{
  "encoder_norm_position": "pre",
  "encoder_bias": "all",
  "encoder_layers": 14,
  "precondition_frequency": 25,
  "max_precond_dim": 1024,
  "adamw_lr_other_params": 0.0022,
  "epochs": 18.7,
  "warmup_steps": 210
}
Rows from block 8 of the encoder, named by matrix and row number. Rows with one number belong to one attention dimension. Each number is 128 + 32 x the weight over its row's rms, rounded and kept within 0 to 255. All counts start at 0. Numbers have three digits each. After the name is the row's rms in percent of the matrix's.
# v: attention value (encoder.blocks.8.attn.v.weight, 256x256), inputs 172-255
# proj: attention output (encoder.blocks.8.attn.proj.weight, 256x256, transposed), outputs 172-255
v.82 097:151128095089073101128086080128075195128152072128128128128128128219128128128128036128128061128128099128089164128108086128154155128086128128095109096153128193128128128096128195016128128128128128087128197099128078128092128204165092128128087103191163180128
proj.82 095:128161118149167128071128128128150173128128156077054081128097074075149128175128155128075128128067128128181128160128128128147156128099092128149128128158091090145080084166128128170193128154081096128159161190128173091158062091071128128128128161128095128154
v.83 099:128128128162128091128128163128179128185084128128169188128128128179128128074169128128128190089128128161091157128175128128197128128157128128128062160128128128187175128128128128128106093083128076087128128105077128128128128128128150005128128128128128155057
proj.83 105:079097086096104146151158128148148178128128219128087128166128128096128159172128170103078084128058075091128151150128090128098128128128128128128189095107128174155167169128152096128151128128215128184128128128128145128128106074091128193074159128144071160163
v.84 103:128128147169109128128171109128128128061153094128128159157128181115128128009089128186070128128097128128128128128167060152172128128128149166128128150093085067128128128128128216160053128128128128062128150183128051128128128106105063096128079077128128128128
proj.84 099:128101128128107128128157104128128128176056095128128128071106090157128116128065128104096128128195091128077162161094128128032128128128063128192128128161204128128082154128128128128128128155128083128128167072082128075128106160107128076128128128176175128093
v.85 105:151152128066128128128128128062128128162128128128128171128128154128128128094168196102154128154128128111128128128188159100097162036128069197062174073095067128128102128142128070156098128206097180160150128185103128128156159076128128158155128098128128157128
proj.85 099:181066150170073128128128128128100128128128073160128071128052128196128128128128128171108097128128152161128026128066070128174128163128105128128128128166089128170104128128170128078128128074162088097128128071088166128160108128128128104070094128191128128128
v.86 091:161128128128128128154128173102128128128128115060128128077164085128128181166128128168128159156128171094128128128128128178052128128128078128128128128107128128128128155183128100128128091049128128065128180054128171186047128128091128128067160128128088079144
proj.86 095:128128104128093152128128093159085071128128168192128128178128252128128128096185178128128128128128128128128128128079128104149128128128128079128128177128128128128099128089103128154082114128090128169044128204128093128172128160128176164098089070110128128128
v.87 098:191128128076167092151092128128128165128097079170157087154157149128128128128162143128160128128109156152128128128072128075128107128128171128098128104128081128057094106151078128128128128128177110193172199084128128153180128158128128128196128128157092128082
proj.87 087:040128128128128162063128128150128128184075170128128190128103128128200128159128170154064128128128128084128154128159164180128128128128128128128178083128128105171098128181157128160128128078153053128147114128165094128128128128128128128128128051104128128176
v.88 094:128163128128128128128099102128069128128167128128128159155128128128128179128108186128128152128128156128128128128128128128128037103128128128128128128128128156161128128128128186083128148128156089128128086096128128128103128164128094098128128128128128087159
proj.88 101:169080078159128128128128128112145057164110128128069024200128128095128100158128149102087128172128128128128128097167163128106128164128128070128097051128165055128105128110128128128128128128103161128128128095128128128088128128160181128170193074106091162128
v.89 081:128128085083084128066099128128128128067172128128128128170128069128128100128128128128128128160098128075167128079041128128086158128156079128128043128205103128106128067080128158184128184107076128091128128128128159128077155128165089128082128150128128128100
proj.89 091:128128128174165128128172199128128088172128128128128080078128179128128179128128157128103128128050032128128047128180128128192067128171128128128128128094157088128128128128128065047128157128128151178128128085075086068095128196128128128079128128128087128101
v.90 094:128128128128185155128128073128128228128158128128128064128169128128128128128202128128128090128076089179128128128155060128163100156165128128058161128096160128128176097077128159066094107128128107128128128092158128188128128128154087128176156109190128128128
proj.90 094:128128128092102128128153221154080128128128128128145168128128173153184128060128162128128190128128128098128177128105128128128160128128128164128128085128128128128055128080128081128128186128128128128128128109128098090128128128128128128094128128101128128061
v.91 091:156128052087128128128128128128128090172128128064128128096085128060068148187128175166128128128128233095128152128128128067128165174128128128181160179106128128098128093128128088128066128128128045174107128167092128201079082057128128128128143128128077128128
proj.91 093:100173191174112128128128128088128128128098061209128178203161128128128128147128128094128128199128128128077128128174128156103128068128110158163128128128158128128158084171128194149175088128149128128128163081128045128149128061092106128180128128158149179128
v.92 090:078128128128128161128128187160128128180128128128089128090158128128128128183128143128128058128082128159128128128098128090128090128188128115128154094058128128171128159182128128091128128189128128128128192128086128128091096128161170057103108128080128166128
proj.92 090:128128128112128128095128069128128155128128168128128162064128128128128128128166128128128176067071128196160128068128097221128153069093088128062128128128128104103128066057183128188128128041099189177128032229153128128168182128034128181128085128153097105128
v.93 094:165208190128065128128128102044107101128128161128197089102059128104175128063164128128193161173128100165128089093128169093128073164098067128098084128094106144128128128128055128128099128148101049128128128128128128039155096128103128128081128128151128128093
proj.93 099:128069078128153128128128096184128077094178128168086128183128128128128103128066099175096100065166158128128156128168128128154128162128128073090128108128128097099128128128147098104175162128128097177128128128128128178097128128162156178176128128128128128128
v.94 094:128103128128143128128128128128168083128128128128128067128099161128072090128091094176096116128128157128092097128128101128128128191128128106099199166128083128073077169160102102183090128128128128106089207096128100158177094128107128128128152128128128128100
proj.94 093:091128128128128196089153075128091162128128099128128224128170029083128180128128128098128160128141128128128128058077128128128128128128128152075156203102100128128190128128128148128128174105151128090184128128077094128104128128163074094128156101097128128128
v.95 093:128076128089128092128128070088090090167159070081128162054070128094179128128128165128128156128168079080128128128128128128094165128080114224178128128108156128128128178128054128111128178128128128128087196128160098092128128128128186128167164080090128056070
proj.95 094:189128089179128207128128128188157105128128190128083090128128171128142128128190079165128188128128128147128128128178128200145128128128153058107154128194128161128128070098128169128128170128128128084128015128128188128097169128162128128128111128128128156128
v.96 098:152128172128128201128085164165128128128222128069128128087128128186128128154154128128051092128181128072183169128128128128189158090128174128128128073128170086128175174128093047128128168089128128084128128128154128163128075128128128128128128128128168128101
proj.96 100:128128128128092073079160128080156082128128096172092128084113040128158128128128077214148128128128128182052128128128128128088163128128079128160128100128200089128093090128099128087099128203128128128147128169128128128146104128128104097223077086208098128048
v.97 094:091128086128128156190096070128156128094128128167160128099128194182105128161128161097128086128128095165128128128098128128128153198182101128138128128128169105128105156038128128128112128128128128128128168128182128128171128229128084150128128128128128128102
proj.97 089:197071158063128128104128177128128128128128128128128161128128099128055067149128161128128128128128128077082128206082151128103128128128088128128128128104128158128128128128170180079148099078152146156094128169128128201167168103163161128095128128128128128160
v.98 091:128104085128156163128128128128161085092128084128128128128128150146128128106091093128128128128202171128097176159128091093128173097128175128068128128128192104152128107128106176154128128118171128172128169128070176128168182166128128128100161128128128128085
proj.98 096:164156128151128128128128128161172202209078161083128163128128158128128128128195101128147128128128101162147168111128128128128091128128165128128093128128073151128128151109186193128128128160096128057128029128193128059098055050147128128128128095128105128128
v.99 107:128128156128128128152096182128128162074128172053079024108091128128128128128108128128093128128128128074128128128128108128128128149084103128105165128176157151153170083115158128104128083101128057059048100128128055171185155100128174161067097128197128128128
proj.99 112:128106161148128153148128053159128059128128092101128172128166054086164128128159044086128128128128128128077182098128171092151128128128152128128175128089149128128169158128140107100128128128117168157128194128148084128078128202158128180166109094104128043059
v.100 095:128090128128145195165179128128078128208070186128128117072090050150128184097128151076162170128128102128128128128156128128099167128128156096128157086162098181128092128169128128050064128078079128128128128128128071060128055128166128128128156128166108156085
proj.100 087:110204128128128128128128128158169128128128168128128162128128198128087074128128128128128090172091128128128088105096076070128082128067156179070155128128190128128128170143073065185170128128096128194096219059178153128128183128094128101128167090045128128186
v.101 091:081058128162093128128055128168128155160087128128089146128152128128082128188128095128164166128128087159128177128128059082128128128128128144083168128128154187161128128077128104128128061065080095128158128110128128128128183158099103168107180161128128208070
proj.101 098:128096128128128091090155128075128128091128128111128107159085128162128128081128128099030128079128128200110086128128223151128128079128213128128101186128089128160128128128097164128087188151102186128128091158128128128128172151170128162128128128128128128190
v.102 103:166128158012128128128161128128073152128172128164128128128128157070128128128128128069128111171173095128099107128172154100128128184232128096164128161155084128096128109168186151128128128128128073128182128082103167128128087128169080071128128092128128128128
proj.102 094:074200091188087165128128128128168128128128128128188128128128128107201128109161151199128128128128105112158128128128128179096175100128169128161128128180184128105128128128109128228128128128128163084102098155107044128128128128128166128098163088128128086128
v.103 096:128128128052167128128128128072128093159206027128185128128096128079128128128100128083128128148088072128128128128128128128157059128128183128128128175173128159128128128194109128175128128128128160128128128191128088078148128163128077181128096104128083164176
proj.103 094:190128128161128177128128056128091156075128128128081039128128170170128128167128128170128098128110174085163087128128128159128128128148128128128128128128128128174128172128128163036189128128128128128128128128060128128128068128107161091185128128094170166056
v.104 108:159160128128128128128159162148149059128128171128176090106128145158128128102077052162128169128094081107128128128163128152181164082128067128160174155173156128128156165150178128098167098048128128164070093100128128194095128128128165101089128105128128088128
proj.104 093:128128128153128128157099091128128128128128128165128053128128128128128068128176174220128074172128155128128156076157179128103182097169128128128128128128128169102070095128128128128128180192100095150217099157128103080128128128128150128128128162167128128155
v.105 104:128088064128128067128128128128088128128128080101144128209128128162157097214104128099095128098169057128171175149156180156128128106128157128128156098154101128156148128128128155128145128204128128105128100128128128163166149096097128098128074173209107128056
proj.105 095:162177197180128158097094097128077060103128189128128128070128128099128088043156128128171128128128165089048147082128101128106104128128090089128108128128128128090128128079128098168128050128128128128128222128169128128055128206145081128079191128128128051193
v.106 098:128171075202108128158040165079088195101192128209101089077154128179159098090128128128183086096128128084153128082150073128161128069097157128128155100060128128128128169128128128128109102128189128209128128128089128128128162155128101093128145064128128152165
proj.106 097:057101100128128102082180107128172128128064163021128128128128082037217128200128128128106168164128128166090091172128163099167128171107154159128170094128128128128128102128128128044128128128128128128128050172128159128170078186128104128177094128223128128128
v.107 107:128128174153160169094128128128128090128172128190128096183128128128148128092088128110128128160128070055106128128128092155128128160089100128151128156197087169054109094178153128128128128128128097075090078103102151128095155128128128087192128128128128222128
proj.107 107:100128077128128041128101151128128086083061128081075145074128128128128200196198162144167128108128111128128128128104148128128181128128128128128128128105128085101172128128092084105128128128171201172164196073169128089128128163128095103185128128128128074083
v.108 096:166128160086128128099163099128128091128157089071128128161197146128097107128128045128103101128099062128128075099101128128061075128096128128128154128214160128128168128091174128128088087088128089162128128062159073128128195141128128128164128128090128167128
proj.108 085:128128024128201128128128181128128128128085128128086128159128128128128171159128177128099178128155187128149179078128128128128128087128128097128089128054064128128128081128128128128128128128128128073128128128151128128081060128128184081079154128101128088177
v.109 099:128128128159089093079074128128128098163128128194128128128184128081128077128154094092072128128084095128073173128100128096128128128128128161128166128155192128203128095128128128080110128128128102128128097128128158128128166094128128059170099128158097128128
proj.109 099:128128128128153191170160105128128156175181159074166069158073076164128171095106168128128128202128128150128128067128128128128128128128128128128128227128128077082092206163128128128128128128128128128128096128128098107128151128070128158049149172128148128173
v.110 101:128088165128150128158150095111073128068128128128042100086128085128164186091128163168162128085084163168128082128128128176128128083128128128128188128128128164128158128128178104086128107128080128042128128092086128128101128128104128176150128128128128128180
proj.110 096:128128058128088128173128128152128215194156128128204107168103161097076157128098077128128156196166186128128128128128096151178190103128077073128128128128128099128095128156128128158073176128173098128128128128105097128128128090112128128128164128128092128159
v.111 101:128155146075156128128128182103128128128067162128169128128128128128080085128076128128154128083193100128181069128128128128128128128207128140128128156128157128128173086184128169147128128128066128076128089094091128128084162075128128128175175158066128087159
proj.111 090:180128128219065128128128071085103128065128096128108128193128128128157177128128084145128160128068128128173179090128128083161128107128099162158128128128105183156194128128082128128128128128182128158128150128128128128177151128128163147128128200128128128086
v.112 104:094160057128097128128089128151191150075128075041128163128087115128091102128128064128052128128128128128128128090103128128078128128079176128128128128128153128164128091183128128110128128128128182128170128128070193128167093093128186128043128157128107128099
proj.112 099:156075111107128104128081074162128128128147192128128109128154204128128128128149154128164128168191128128161078128128128199165128209095076128184128175171097128099128144091096128128089164128128128071128097128128128161160128128128128095174184128128128128128
v.113 107:128096128128128128128128159128128128165128128128128103128050128020187061148128128099090128128172128128128171089128128128128128128128174161128128128173128128128128086128128128079128079083078158128089087128170080128128128128162128090128160128085165103128
proj.113 099:128128128128108147128067128128128162128128128128070128128128128128097210104128128128128128128128080128128188128128067151085128100168077194157081128053128081090108089128088178088099087168128128128174128128128180103086148128105114181128101164163128128128
v.114 110:128128091070128128128128090128094101109128128128128076081128128092184128084128128128128170128080145128069079128075128178069128128159128128093172128128188196074190162105128157085157094199171128179128128089128148029159085128128145128128128101108128112128
proj.114 120:088128150144114128161105152128191128128128128093161128128128128098128128152165153171128128128100079128175190151141084099174128166128092082128128171083070128165108128128128096191093128128083171086106128174128128166081102128072100128185061156128174157128
v.115 112:074128128128128100084118128176128184128152097128128180128128128091128128072076128128083177128128176159128069092128128111168080169189172128128101167128128173050128128128128128188153070163128105128147128100128103110128151112128128128189128128087169128145
proj.115 112:128072128094097086151152164145128128128153160158128128074128170169080148193191128128128088195128128209128128128128038203128107181105128128148128128100128128128128128092102128128096190128128128128101128128168103147089128128128128083103099128100085190128
v.116 106:128082128099107128128076053128128128128070128213104164094191128128128061063103128101128128083128067128128163083088128128075128147128128128128128128154128128128096128128174128128128180128128094128128091165070128128101045128128128141128101076094128128128
proj.116 097:128128080101128080128196177156128128161128104128128090155079128128064128128128100128128128128128177180163128128128053128128197162128097092152128029128128128086096128128128128170128128128128183167128128128128071101213162128128128128092128196128128128128
v.117 105:128092092128167128128148128128128128128147128128128105084166144106077128145128128128128128128150128128128128128128159128128154128184128128105152128092189187128128171128128128154084161090160073168128166066153128128128128128128220128081187128128128128181
proj.117 110:166128113214128128128092184090128093128128110149162146107128201182161128089102035105155128128128087128128094191128128046172157116098174128128095104128075128128128169128128156081128106162128158128128034154109205128128182128154077172128156081128109128144
v.118 107:128162128128093128128176128128128066158128128171128148128153165128229159143101190199141128128153168183074166128159082159168128128058128128169128108068128128128097147154128128128190128128174085128128107128096128162088204175128150108066128128111128128148
proj.118 103:128167098128128167162155093097083128100128128128128097128092083128000176128128075104128090128086072064164158099089128128128092128112158128128173178156128095128128162174128184128076128159128149128128157183128037128128061128128102128128128152097088128128
v.119 121:104128128089128128160128143047097085093128128128128128128128173161128200128175128128128162112079128128104145161159128181094128085166128128159160096165128128078159192170119128128107101128191128117149082128128128155128070093174128182128128128141074128104
proj.119 120:093128147128128128090119153172097183059142128194150167158146069154128128218097097155170075128143163128183165079089128104140128106154200128059128142128194128164207078128128128128173128128093092128128158183085058144165093161128154086128055088128128128143
v.120 117:111128128165128086097070128094128181128128162128090128128151128189166093086128103064193164166144148054151128149128112083091154097044161089172128088128058102186080128128032086128091128153181128128088110086111074128108150128128163112128152157165173128109
proj.120 117:128106128128098160181161128128148080128158128067162128128128099128065128128106103188155115090052128128107169099128162128128128160128158128128128219128192149128128075128185154142128128128170186128083128097128128176082137070128128111072128102170128128128
v.121 106:103182128128156128128097128128144128128128128049128085154128088128155166128128066128157021128128128074088078063128128096128176128128128147128148128128080128128097128128128128087088128159128076128128128128090128099093128104094210128128154128096091128128
proj.121 110:190128128166156128171128128145128128157128128128141128100171160154128128078128080128128146128081214106128128176078128128158128128128128069128102162165128128128101058128151128153164128153164128128128087128077112128110214128128092094128167095103128128128
v.122 106:100128110149087128128105128151128207128071182128156128128128128128128128148177099151103128186054100128128128149084128128176156078128128105128128128159105128198074128042174081128094128093128128128097128096128171196112128128158071144128072037128076128128
proj.122 106:092128128152128128128107096128174061106128105107128128128128088128128128105037128128128164097128172082099128128128128168080181128128128161128063097156087128128128073128096171070128167165150153128153167188128199128174166128101128128128153175128164128072
v.123 112:146083128082128152128128196206128155128128128128128155066128164074229128085105080190056128071128093112066128128128160128071155173128146128183104128128100128128128055128095128096128178128128128158128128128128128089128128128097128128148128169128128187148
proj.123 114:128087085161128077111128128081128128149167109128160128128160182222073128115176152083156128171196128173156128128172150180140095079173084078094188128102128128128095212128128128098128155128162102163128175074128202128128128128164143128058091097165186128128
v.124 112:128128128095103128128164128039090128095054156165110128128104128128173128128128128128128128101128087183128128086077148109128128159128075142128178092086097107128108128128096128154128111080076128176103096128128128128080080098128142204128184074128040128148
proj.124 109:087128128128128128175128128128128086162155064153128175208128128078128175128128075128154128216093128128086128128128128199057128088161128128159077128064128054128128072128159146128128180128128128101128153104184156128169128156128128128100084128192128128156
v.125 111:159128180094071157084128151128192099128128173128128128128086128158128128094128128128086103128128169165128128128128128128128185175128128154128128167128128128159239176154128128221187081128128187144128099162128128106152128128099097128128128202196128078128
proj.125 102:128128128205128156128128069168095128142179128174088112128128128128128128215160128161154128128079128128164128108128101128128128156128128128128174060171128053099187128128128128128128128128128096110086164090128070105128080128128128128104128128128128128128
v.126 112:089128128128128098128149128128128104154128128068093152186128091086128128158081101128088128110128034056163163128150128128093128128183116160187086128128128128182128128106092128094128143128128128128105128128154067128094114167128071128111128128128080182128
proj.126 105:128128105128070164096128128186151179128128128168156149128073154128128099128128105106128128128202128224128128089128128128128159128102144084128153128096128163128091215196128084150128201128128152056128109128128196163128128173158175151176128177096096128083
v.127 112:166128128091128128128128082169067167128086128155113105065168128128128185091168172128128101128128095128161128128180128165128200169103085095101128101074072083128087151128128102128071128109128075098078145128146197128087128128184177128088128128128128128128
proj.127 113:128151191128159128128149128086108128059173155069112128173128128128089178128128080164158128128169128128151128128128192087163128128128180128182096128128128212169128169173174155128128128187106128154128153168080160128160079128128067106128128128128182077203
v.128 089:200128187128128128093128093153102128080128128128128128075170128100060087080128188093128083128171128128206183128128128128128128128165162098128173184128092128128107177056128128066087168128190128078192128093105128128128128128171186128128128071074169128128
proj.128 090:128075128128183128128128128171180092128128170108171166159128128128147084128128057128128128186128092047082128128091128128128181155067103128102170128128128128128128128128128128128170063165048095128091160168103081110128128062065023103152155128199128128177
v.129 098:128128128168128075208128128182128156128128098128159188161073063108128093200128128128059128128086128101163128084095128128079128109128128143101128072187128108088156128103107128093128128128128079165095108107128088128128190168157128128098128128075104128080
proj.129 096:105128128146170162128128128025128068177166128128072152128128208102128188128128128170128161101128128128128158128128077128167147066166128128128198128160177128128128152128128183128063128157128128076159128208093080128128128068096154179128128091128171107128
v.130 109:073128170128096055069103083148175128128100128171128106128104100092171101128089088165099096128128091128164140128128128080079060170157157128128128128128128104112128128060174190128103128154091128128197128128057107128162148151128168154128128113063128128128
proj.130 102:078233128128165128128128239099104079128202076128152173128128128091086128159091189078128128128128128128128171102096167128128128128128146157160128128128128158128155128157128074071128128110128128128084184128153128128128128031128116159128128152177087128128
v.131 093:164128164128128128179099188128103201128083164128167148128128109128102094156096128128105164128128128128156081128128141093128128187064128159077187128062100169099128151083089128093128128128057128128096128103157128090128128128128146128128128128128128128128
proj.131 104:128080128160165128112183128107128128106151160128072152128128097078170128128159091065128099074128168128188128169098128128109168128128186128179087128176128128140128088128169075128128128150159100128128128128099071175046128128189128128128128192182151128085
v.132 098:165179128148157128128097109144083178095090128110110100128103148128128197128128183128128169161128128128092128178128128161172179128128128128091128152085170185198128157128110093128128128162128128099128128128128111163128128128201164056071128107195128106128
proj.132 105:167072128089095171211157080071151128128128128155128087128128089128128128128128128187101128080128128098054128128128128083128108100155128105128082143154128084190080128128147128175148128128147128176086091161128128186128092173164128128165085128101128104128
v.133 086:128128128128128168094105097056128128172096160092128128128199165128170128128128128128128223205128128128128159128177128128128128128128128078128183128128128128128128079128128191128150074128128077206100071157197172128091046128174128128128097156128128128128
proj.133 090:184128128103128128128185178194170128077128167167128128128128100128175161158193067128084128128187128128186157128128128128103128128128128101128199165058128128128128128128128128128128128167128128128128128128128075128128128128191128128164105070128106204101
v.134 093:103128128166128128165128079128128080128128159128171167128128128128128159102145160128128128128104128153128104080128097128128128128090095210206128128128197077157128128128073128162128128160146084178128083091128175128198090128157167128128169077128177070155
proj.134 088:105157128104190095081128128128128128128128128155108128128158160087128128212128128157174128128042059155128128178176128128128210128144128128110128128164067128166096128166128128093128128162128128128174128128128128128022128192128095128128128198128081128128
v.135 094:128128100100128128128128128151128094128128128048098072128128128128128128172128090168146102128128188086128128062128128151183198128167082128128154160166105100128055128128128162083128074128128186097128128128128128128128128128184128188169128128128128078128
proj.135 097:169080128066128053128175066128073157128088128128149128128151128196093162128128128072128098165089128102128162174181128073128065198096128174103128097169177128128128174097128128162150164163128070170162162082128152128128099183128128128128128104095142190082
v.136 102:128128167175128128128077155180128106128128078128128128128128128128194128080148095187081128084128092128128170152128193158128128104156186128128128128163128088128128161186128161128128128128128128170128128128097100051163128178128097087128128094128128084128
proj.136 094:063128128084128128128176128074174128182128128128128044128128058128128090128128161128207128128128128075111128128128128128128128062128128108128128128128128144128214034128184128173128101160165128128102209128128128182069128128128128128128128128184164128067
v.137 092:158100079100206104168128128177128128128128158054128128128128162128159109078088064076128128128128128176153101128028128128128128164128175175154128128098180128128098128170128106166128128080165128128128128128183064160078128164128194128099128128174128128147
proj.137 091:090096174128083195128128128151128195079128128214097128181160091151174191169128128098128168128128128111128128104155128104164128128187128071128088128128128128200128128089128128095106128165128128077152066103128128128128128128058207162099085128175192128128
v.138 084:100128128154128161071128128128097128128128128021128128101157128128128088128110149096128128099098094066182128159094128022128128128085128152173168084128172128128128128128128128184114128128128182044179128064100128128069086098128128128128128169128174128170
proj.138 097:114088128149128171080128128128194128095107128128128128087106101105128128128175128187077156139128192128128149128128099212151088085201165128088212128128084128128106128159091128160128088090162128128074084128168171128128152128128128128200128060128185062148
v.139 093:128153069068128190167086128096163128128128185151128128128097030152096093087128128101164128107128087096128159128165053128128101095092176171128128128102128128128109077072082128071128097128128128111128128128193163128111157161105147128128128128106128075103
proj.139 092:128128128076090128094128152128128097095166095128180081128128167128128087097128158128128128104158128128165128128078128128128158128079128128128104098128128128094056128184128128148128128192128128103157128152154128095128128128128128054128089128096128195128
v.140 093:128155128128162084128128128088128128128176090067128128183128128128168065172128128162128128128128099098100199128128128153104128128128063128187225128096082128109128163128128175094158189128042128089128128128128081128128072128158089128128166128165161034128
proj.140 095:202128128088128128104128128104175161163128128128128128128151179162128128128128068107076079128207097160128128161128090128165128081162181128061110128128128157128128128128128128053128117128128128128128128166072083166106128092166156128083128128128063174128
v.141 095:128099181128106128128191128128210128069102128163128128097128111128178077128128073177128103095093060128093128128086183074163162150128179128179080128088128190173157128080128093128128170128128128083128151144190128152128064089085128147192128128128128128109
proj.141 097:128128128072183193078160128159128128128128128155199128081128128128128128174128151167176178103095128128152153096168128151128128052128161128080151128128182083190162060087128128180178128089128128174180128128097165128128162128128161128128088128128128079128
v.142 094:078128128128128215128077128128154128086128187205128128156170143128055128105173128096128128128128176128093128128048088128057128128190128077128128128168085128102055128128071128161128158128149128102128128162183128083155189128161128169128154179175128128159
proj.142 090:184089128128128100189196175128128128149128128081147128128128177128128128128128040128156104097128128169128128128154166128166183148020107152076178128080128152128128158080160160128081128128128128128128176128128128128128128082128102108128128073092104128128
v.143 091:128128128183096128128128128183128128164101177128183080176128128128219170021074128100154102128190100128190073128150128128145128164076089128128128085128081084128128128128128128128128072128128128098128035128227128172128128128128128128128166128180128191176
proj.143 098:128128219173220088128097128128082128091128128128128128163128062152074174128128174155094128191128128064128154184095092128128089128128128102081128111128128156099098128128128128110128128128093162102091128095095146128107128111104128099082102090075198128161
v.144 106:128091190128128128128128184128100128128128175172101128192177069128148128128128064111169154128094128128128128128128128170128192082096128197128084128169128069184128066175169084128184081128128128103128128128128173054128128128158083128215099186128174128167
proj.144 104:128128103058084128146128128128158055170146172080128105128176150128161144053128176128128128128160150128128100128177128075128128128128128074128128098072084143147146101128128128106128128128128182161128128064128048205128128199128128128075128098128128128095
v.145 109:103128092128128072078035156128066170094186157049161170128128087150155128128128128183128128084103128159128128171128128128096182128100110128128197087075128184128155128128128128128128158128128151128160110128128161128063128128128079128175128128128128128165
proj.145 106:128128128128162176174128128089191054160128089169092091146094085107128103185179128128128128128167095153128186128183128128161128128128128128128080128100161151128099102072128128191114128128128182128090158128092128128128128128101162128128128128144117074060
v.146 111:174172142163128128128128128101161159128094128128128152042193115105128120128128155150128096181128191128128128170128156128128128128128165187128128128128128128098128097128128128128128128174128190104128128079128128170128103096159128128128222128049104128128
proj.146 094:099160193128065128158128128128128128088172128128159206196128128099128128128128128128128105128128128128088191128092091066128187086159128110062094128053176128128162102128128188173097096084096128128093091128128096152128184063128167069128107128191128128128
v.147 119:079128109082128128105061163110128163058097173128189128159128162170163128087190191128128128128128128143128067128128128165187128128187174128128128153080098152128128116081155128128120179068150128086107174063087103066128128107161128128062128128193128128177
proj.147 124:160128180194153128142156128128159103185128149128069092065128088154087186101101128128128128171128143047128182091167107128094165093072163108128166128128172178128164128128060162093128128155100128160128128128244091089177160153128128100098102116045128150079
v.148 110:128128128101195075159128102128152128128180093159128177128128128152128093156128128171148128063154128160073187199128059128128128128128128128180071151148147083128128104040097065128204128061177083128128128099109156060128128128110128128101105128097128128146
proj.148 112:128162164128128156128149199094078086186176175128128128128128074128128173128077166128153091128071128128159128128128191068128176128128128128128192128148157128128128078128128128128080089128128128186128172128178103128200128128128128128152160078128128128128
v.149 114:091128148183085157080151143148075089113184128128092089171090128128193085187128155128100107128128128158128169128128170104128128137172128175149169128128128109079155128184060165128065066128071128196128128128163128128128152128128128128198128128128150128087
proj.149 102:222128128046128128177128128128128128128064185157161128128128093093050060082128062172128109128128160128174128086128128128052156092128128076156128075170128128185128071128128181156077128128176161128105128128073128128149128033128128128038078109128090109178
v.150 114:095128128177165128128128183147148128154154128081128199128117162128095128152071128153128090162128128175128157164193073148079157104128197185152128056128097099081159128128150188128128128156162128087128128174103162093128128128128128128128155043107093128174
proj.150 113:153087099128128063069128112077160128174128083128128101128128128128162160103128128128160165128166128128128128104003128128128155110128072128098106172108128128128108109128128128160082179041101128128128194164128089128145128128128128128189128175204166128128
v.151 107:082128091128128145154085128162128147128082128128128128128128128107217147159095181090128074128128128170165128173099072128106059128176145187128128128128086152099188148128164118128109163128128115177070128128156128128173160128128128128152128128128076064105
proj.151 101:128204128128145099097128128128101186162151034117114078128048100128099110128162155198148128128128128128068128083092128128128228128128171128128166177128148128128128128128175154072128103128128179084189181128113152106097101128163128128068128149128128128176
v.152 117:128153155128128128128093128088128166128128160128100184104128192098150113093150081128128097128150072128117128128128154093052128068128128099128100159128128128128151069128128089166128128010128187062128047100128128065128093128144128128128128128128109128146
proj.152 126:147176128128157128066128153128128101128171091188092144114128092065128128162105087170159128128069184099091191128128128149128128041128088146128164128128162100128128110128128062178160107095071144128128128128128092170128153157128176128151148128084100098128
v.153 110:087180128128128128079128107128128212128128181128165085128159085128128095128154146128128084096081128080174128128074128168177128144128128128128163102149128090194063128061128111094128128128040128128128128162128128063128085101128144166081104057078073082128
proj.153 124:098128084103128161159141182128157108128094165182055143128128175128113140107111102128085186216183069128098128078168128128128156085154102059066080128128128113063175107159128128192114128128128128155128144128175128083103149128128128128128152140128198217128
v.154 116:077077128166128061089158128128087161149065179096098128148128128128128128172128128042098128147069128128106166165177099128156128128128058172148105128128147128068128148172055128128128095128157170173066094128170096148050164128101128128128164128097128128128
proj.154 104:128098128128128128128168128096128128128183061074128192166128128128084128128085071182150128093141090110103075128128186093106128186091128128082128146103128192105087160128128128128178128072153128128128128164128162128128078098128128128128128197196102080128
v.155 122:128128128067128187128071128128033160107100128128183115128174088158128128098128099128128128159128128086128128086172128161094060128088128128128101128157128209164128178128128197096181082128145128128128183158092165128128128128147128084140172094077128143167
proj.155 134:151111169128128128128192128114128089128128128215101156128092128128076167096104128128128102128085063128172128108128128093078162075128148128179159152128104092062165104128128110128090128086093091128075128161171099086128128128128128128128096204103085149128
v.156 108:128128128128128047170128128050128071128128128160128128128128128163128128163128157128183128128128157156128128128095102167209096128150128128104128112128184181128128128143128128128149128128128128195168128000128064163193128128223160073128128128162055128094
proj.156 122:183128170128128151128128128128089128071094128033128128128128128158084174081128062128128161128098160033128128128128161096111186194142202086128128100152128103128128128128128176128128128148112093178128128171128150128164128085128108128176113097078177128128
v.157 105:109128128128128040069128153095146076128164128073128128102084103128174106128128081092128128161078128094163159128175191100165110109072162105128128128188196128128102113128148128100128101128160185128128168128082128128128128090128128161165128128150128128151
proj.157 111:169146128186102147217091128128128128128104107128128128081128085170128128145128175128128128128128069128128073167151154154128128128170085110128128099128096128201128087128103128158105128187128059128128128190128152128176128128169092172104175128090128128128
v.158 110:090162075128108128081087128128157040128202166128194099096128128128128057102128128128109164037128161128128196175146092128128128106128183128096094128169168128158128128099166128128095128128128197128128128128117128128128175128128071128128181128193128128158
proj.158 116:112189128128128165149181083171175128165072069102171020157128128099175172175128189165128087128128128168154128074128100165097102164128043165128128128128128088077101147128149177128128106071128145128128110158128102128144082063107128128128082170128128128109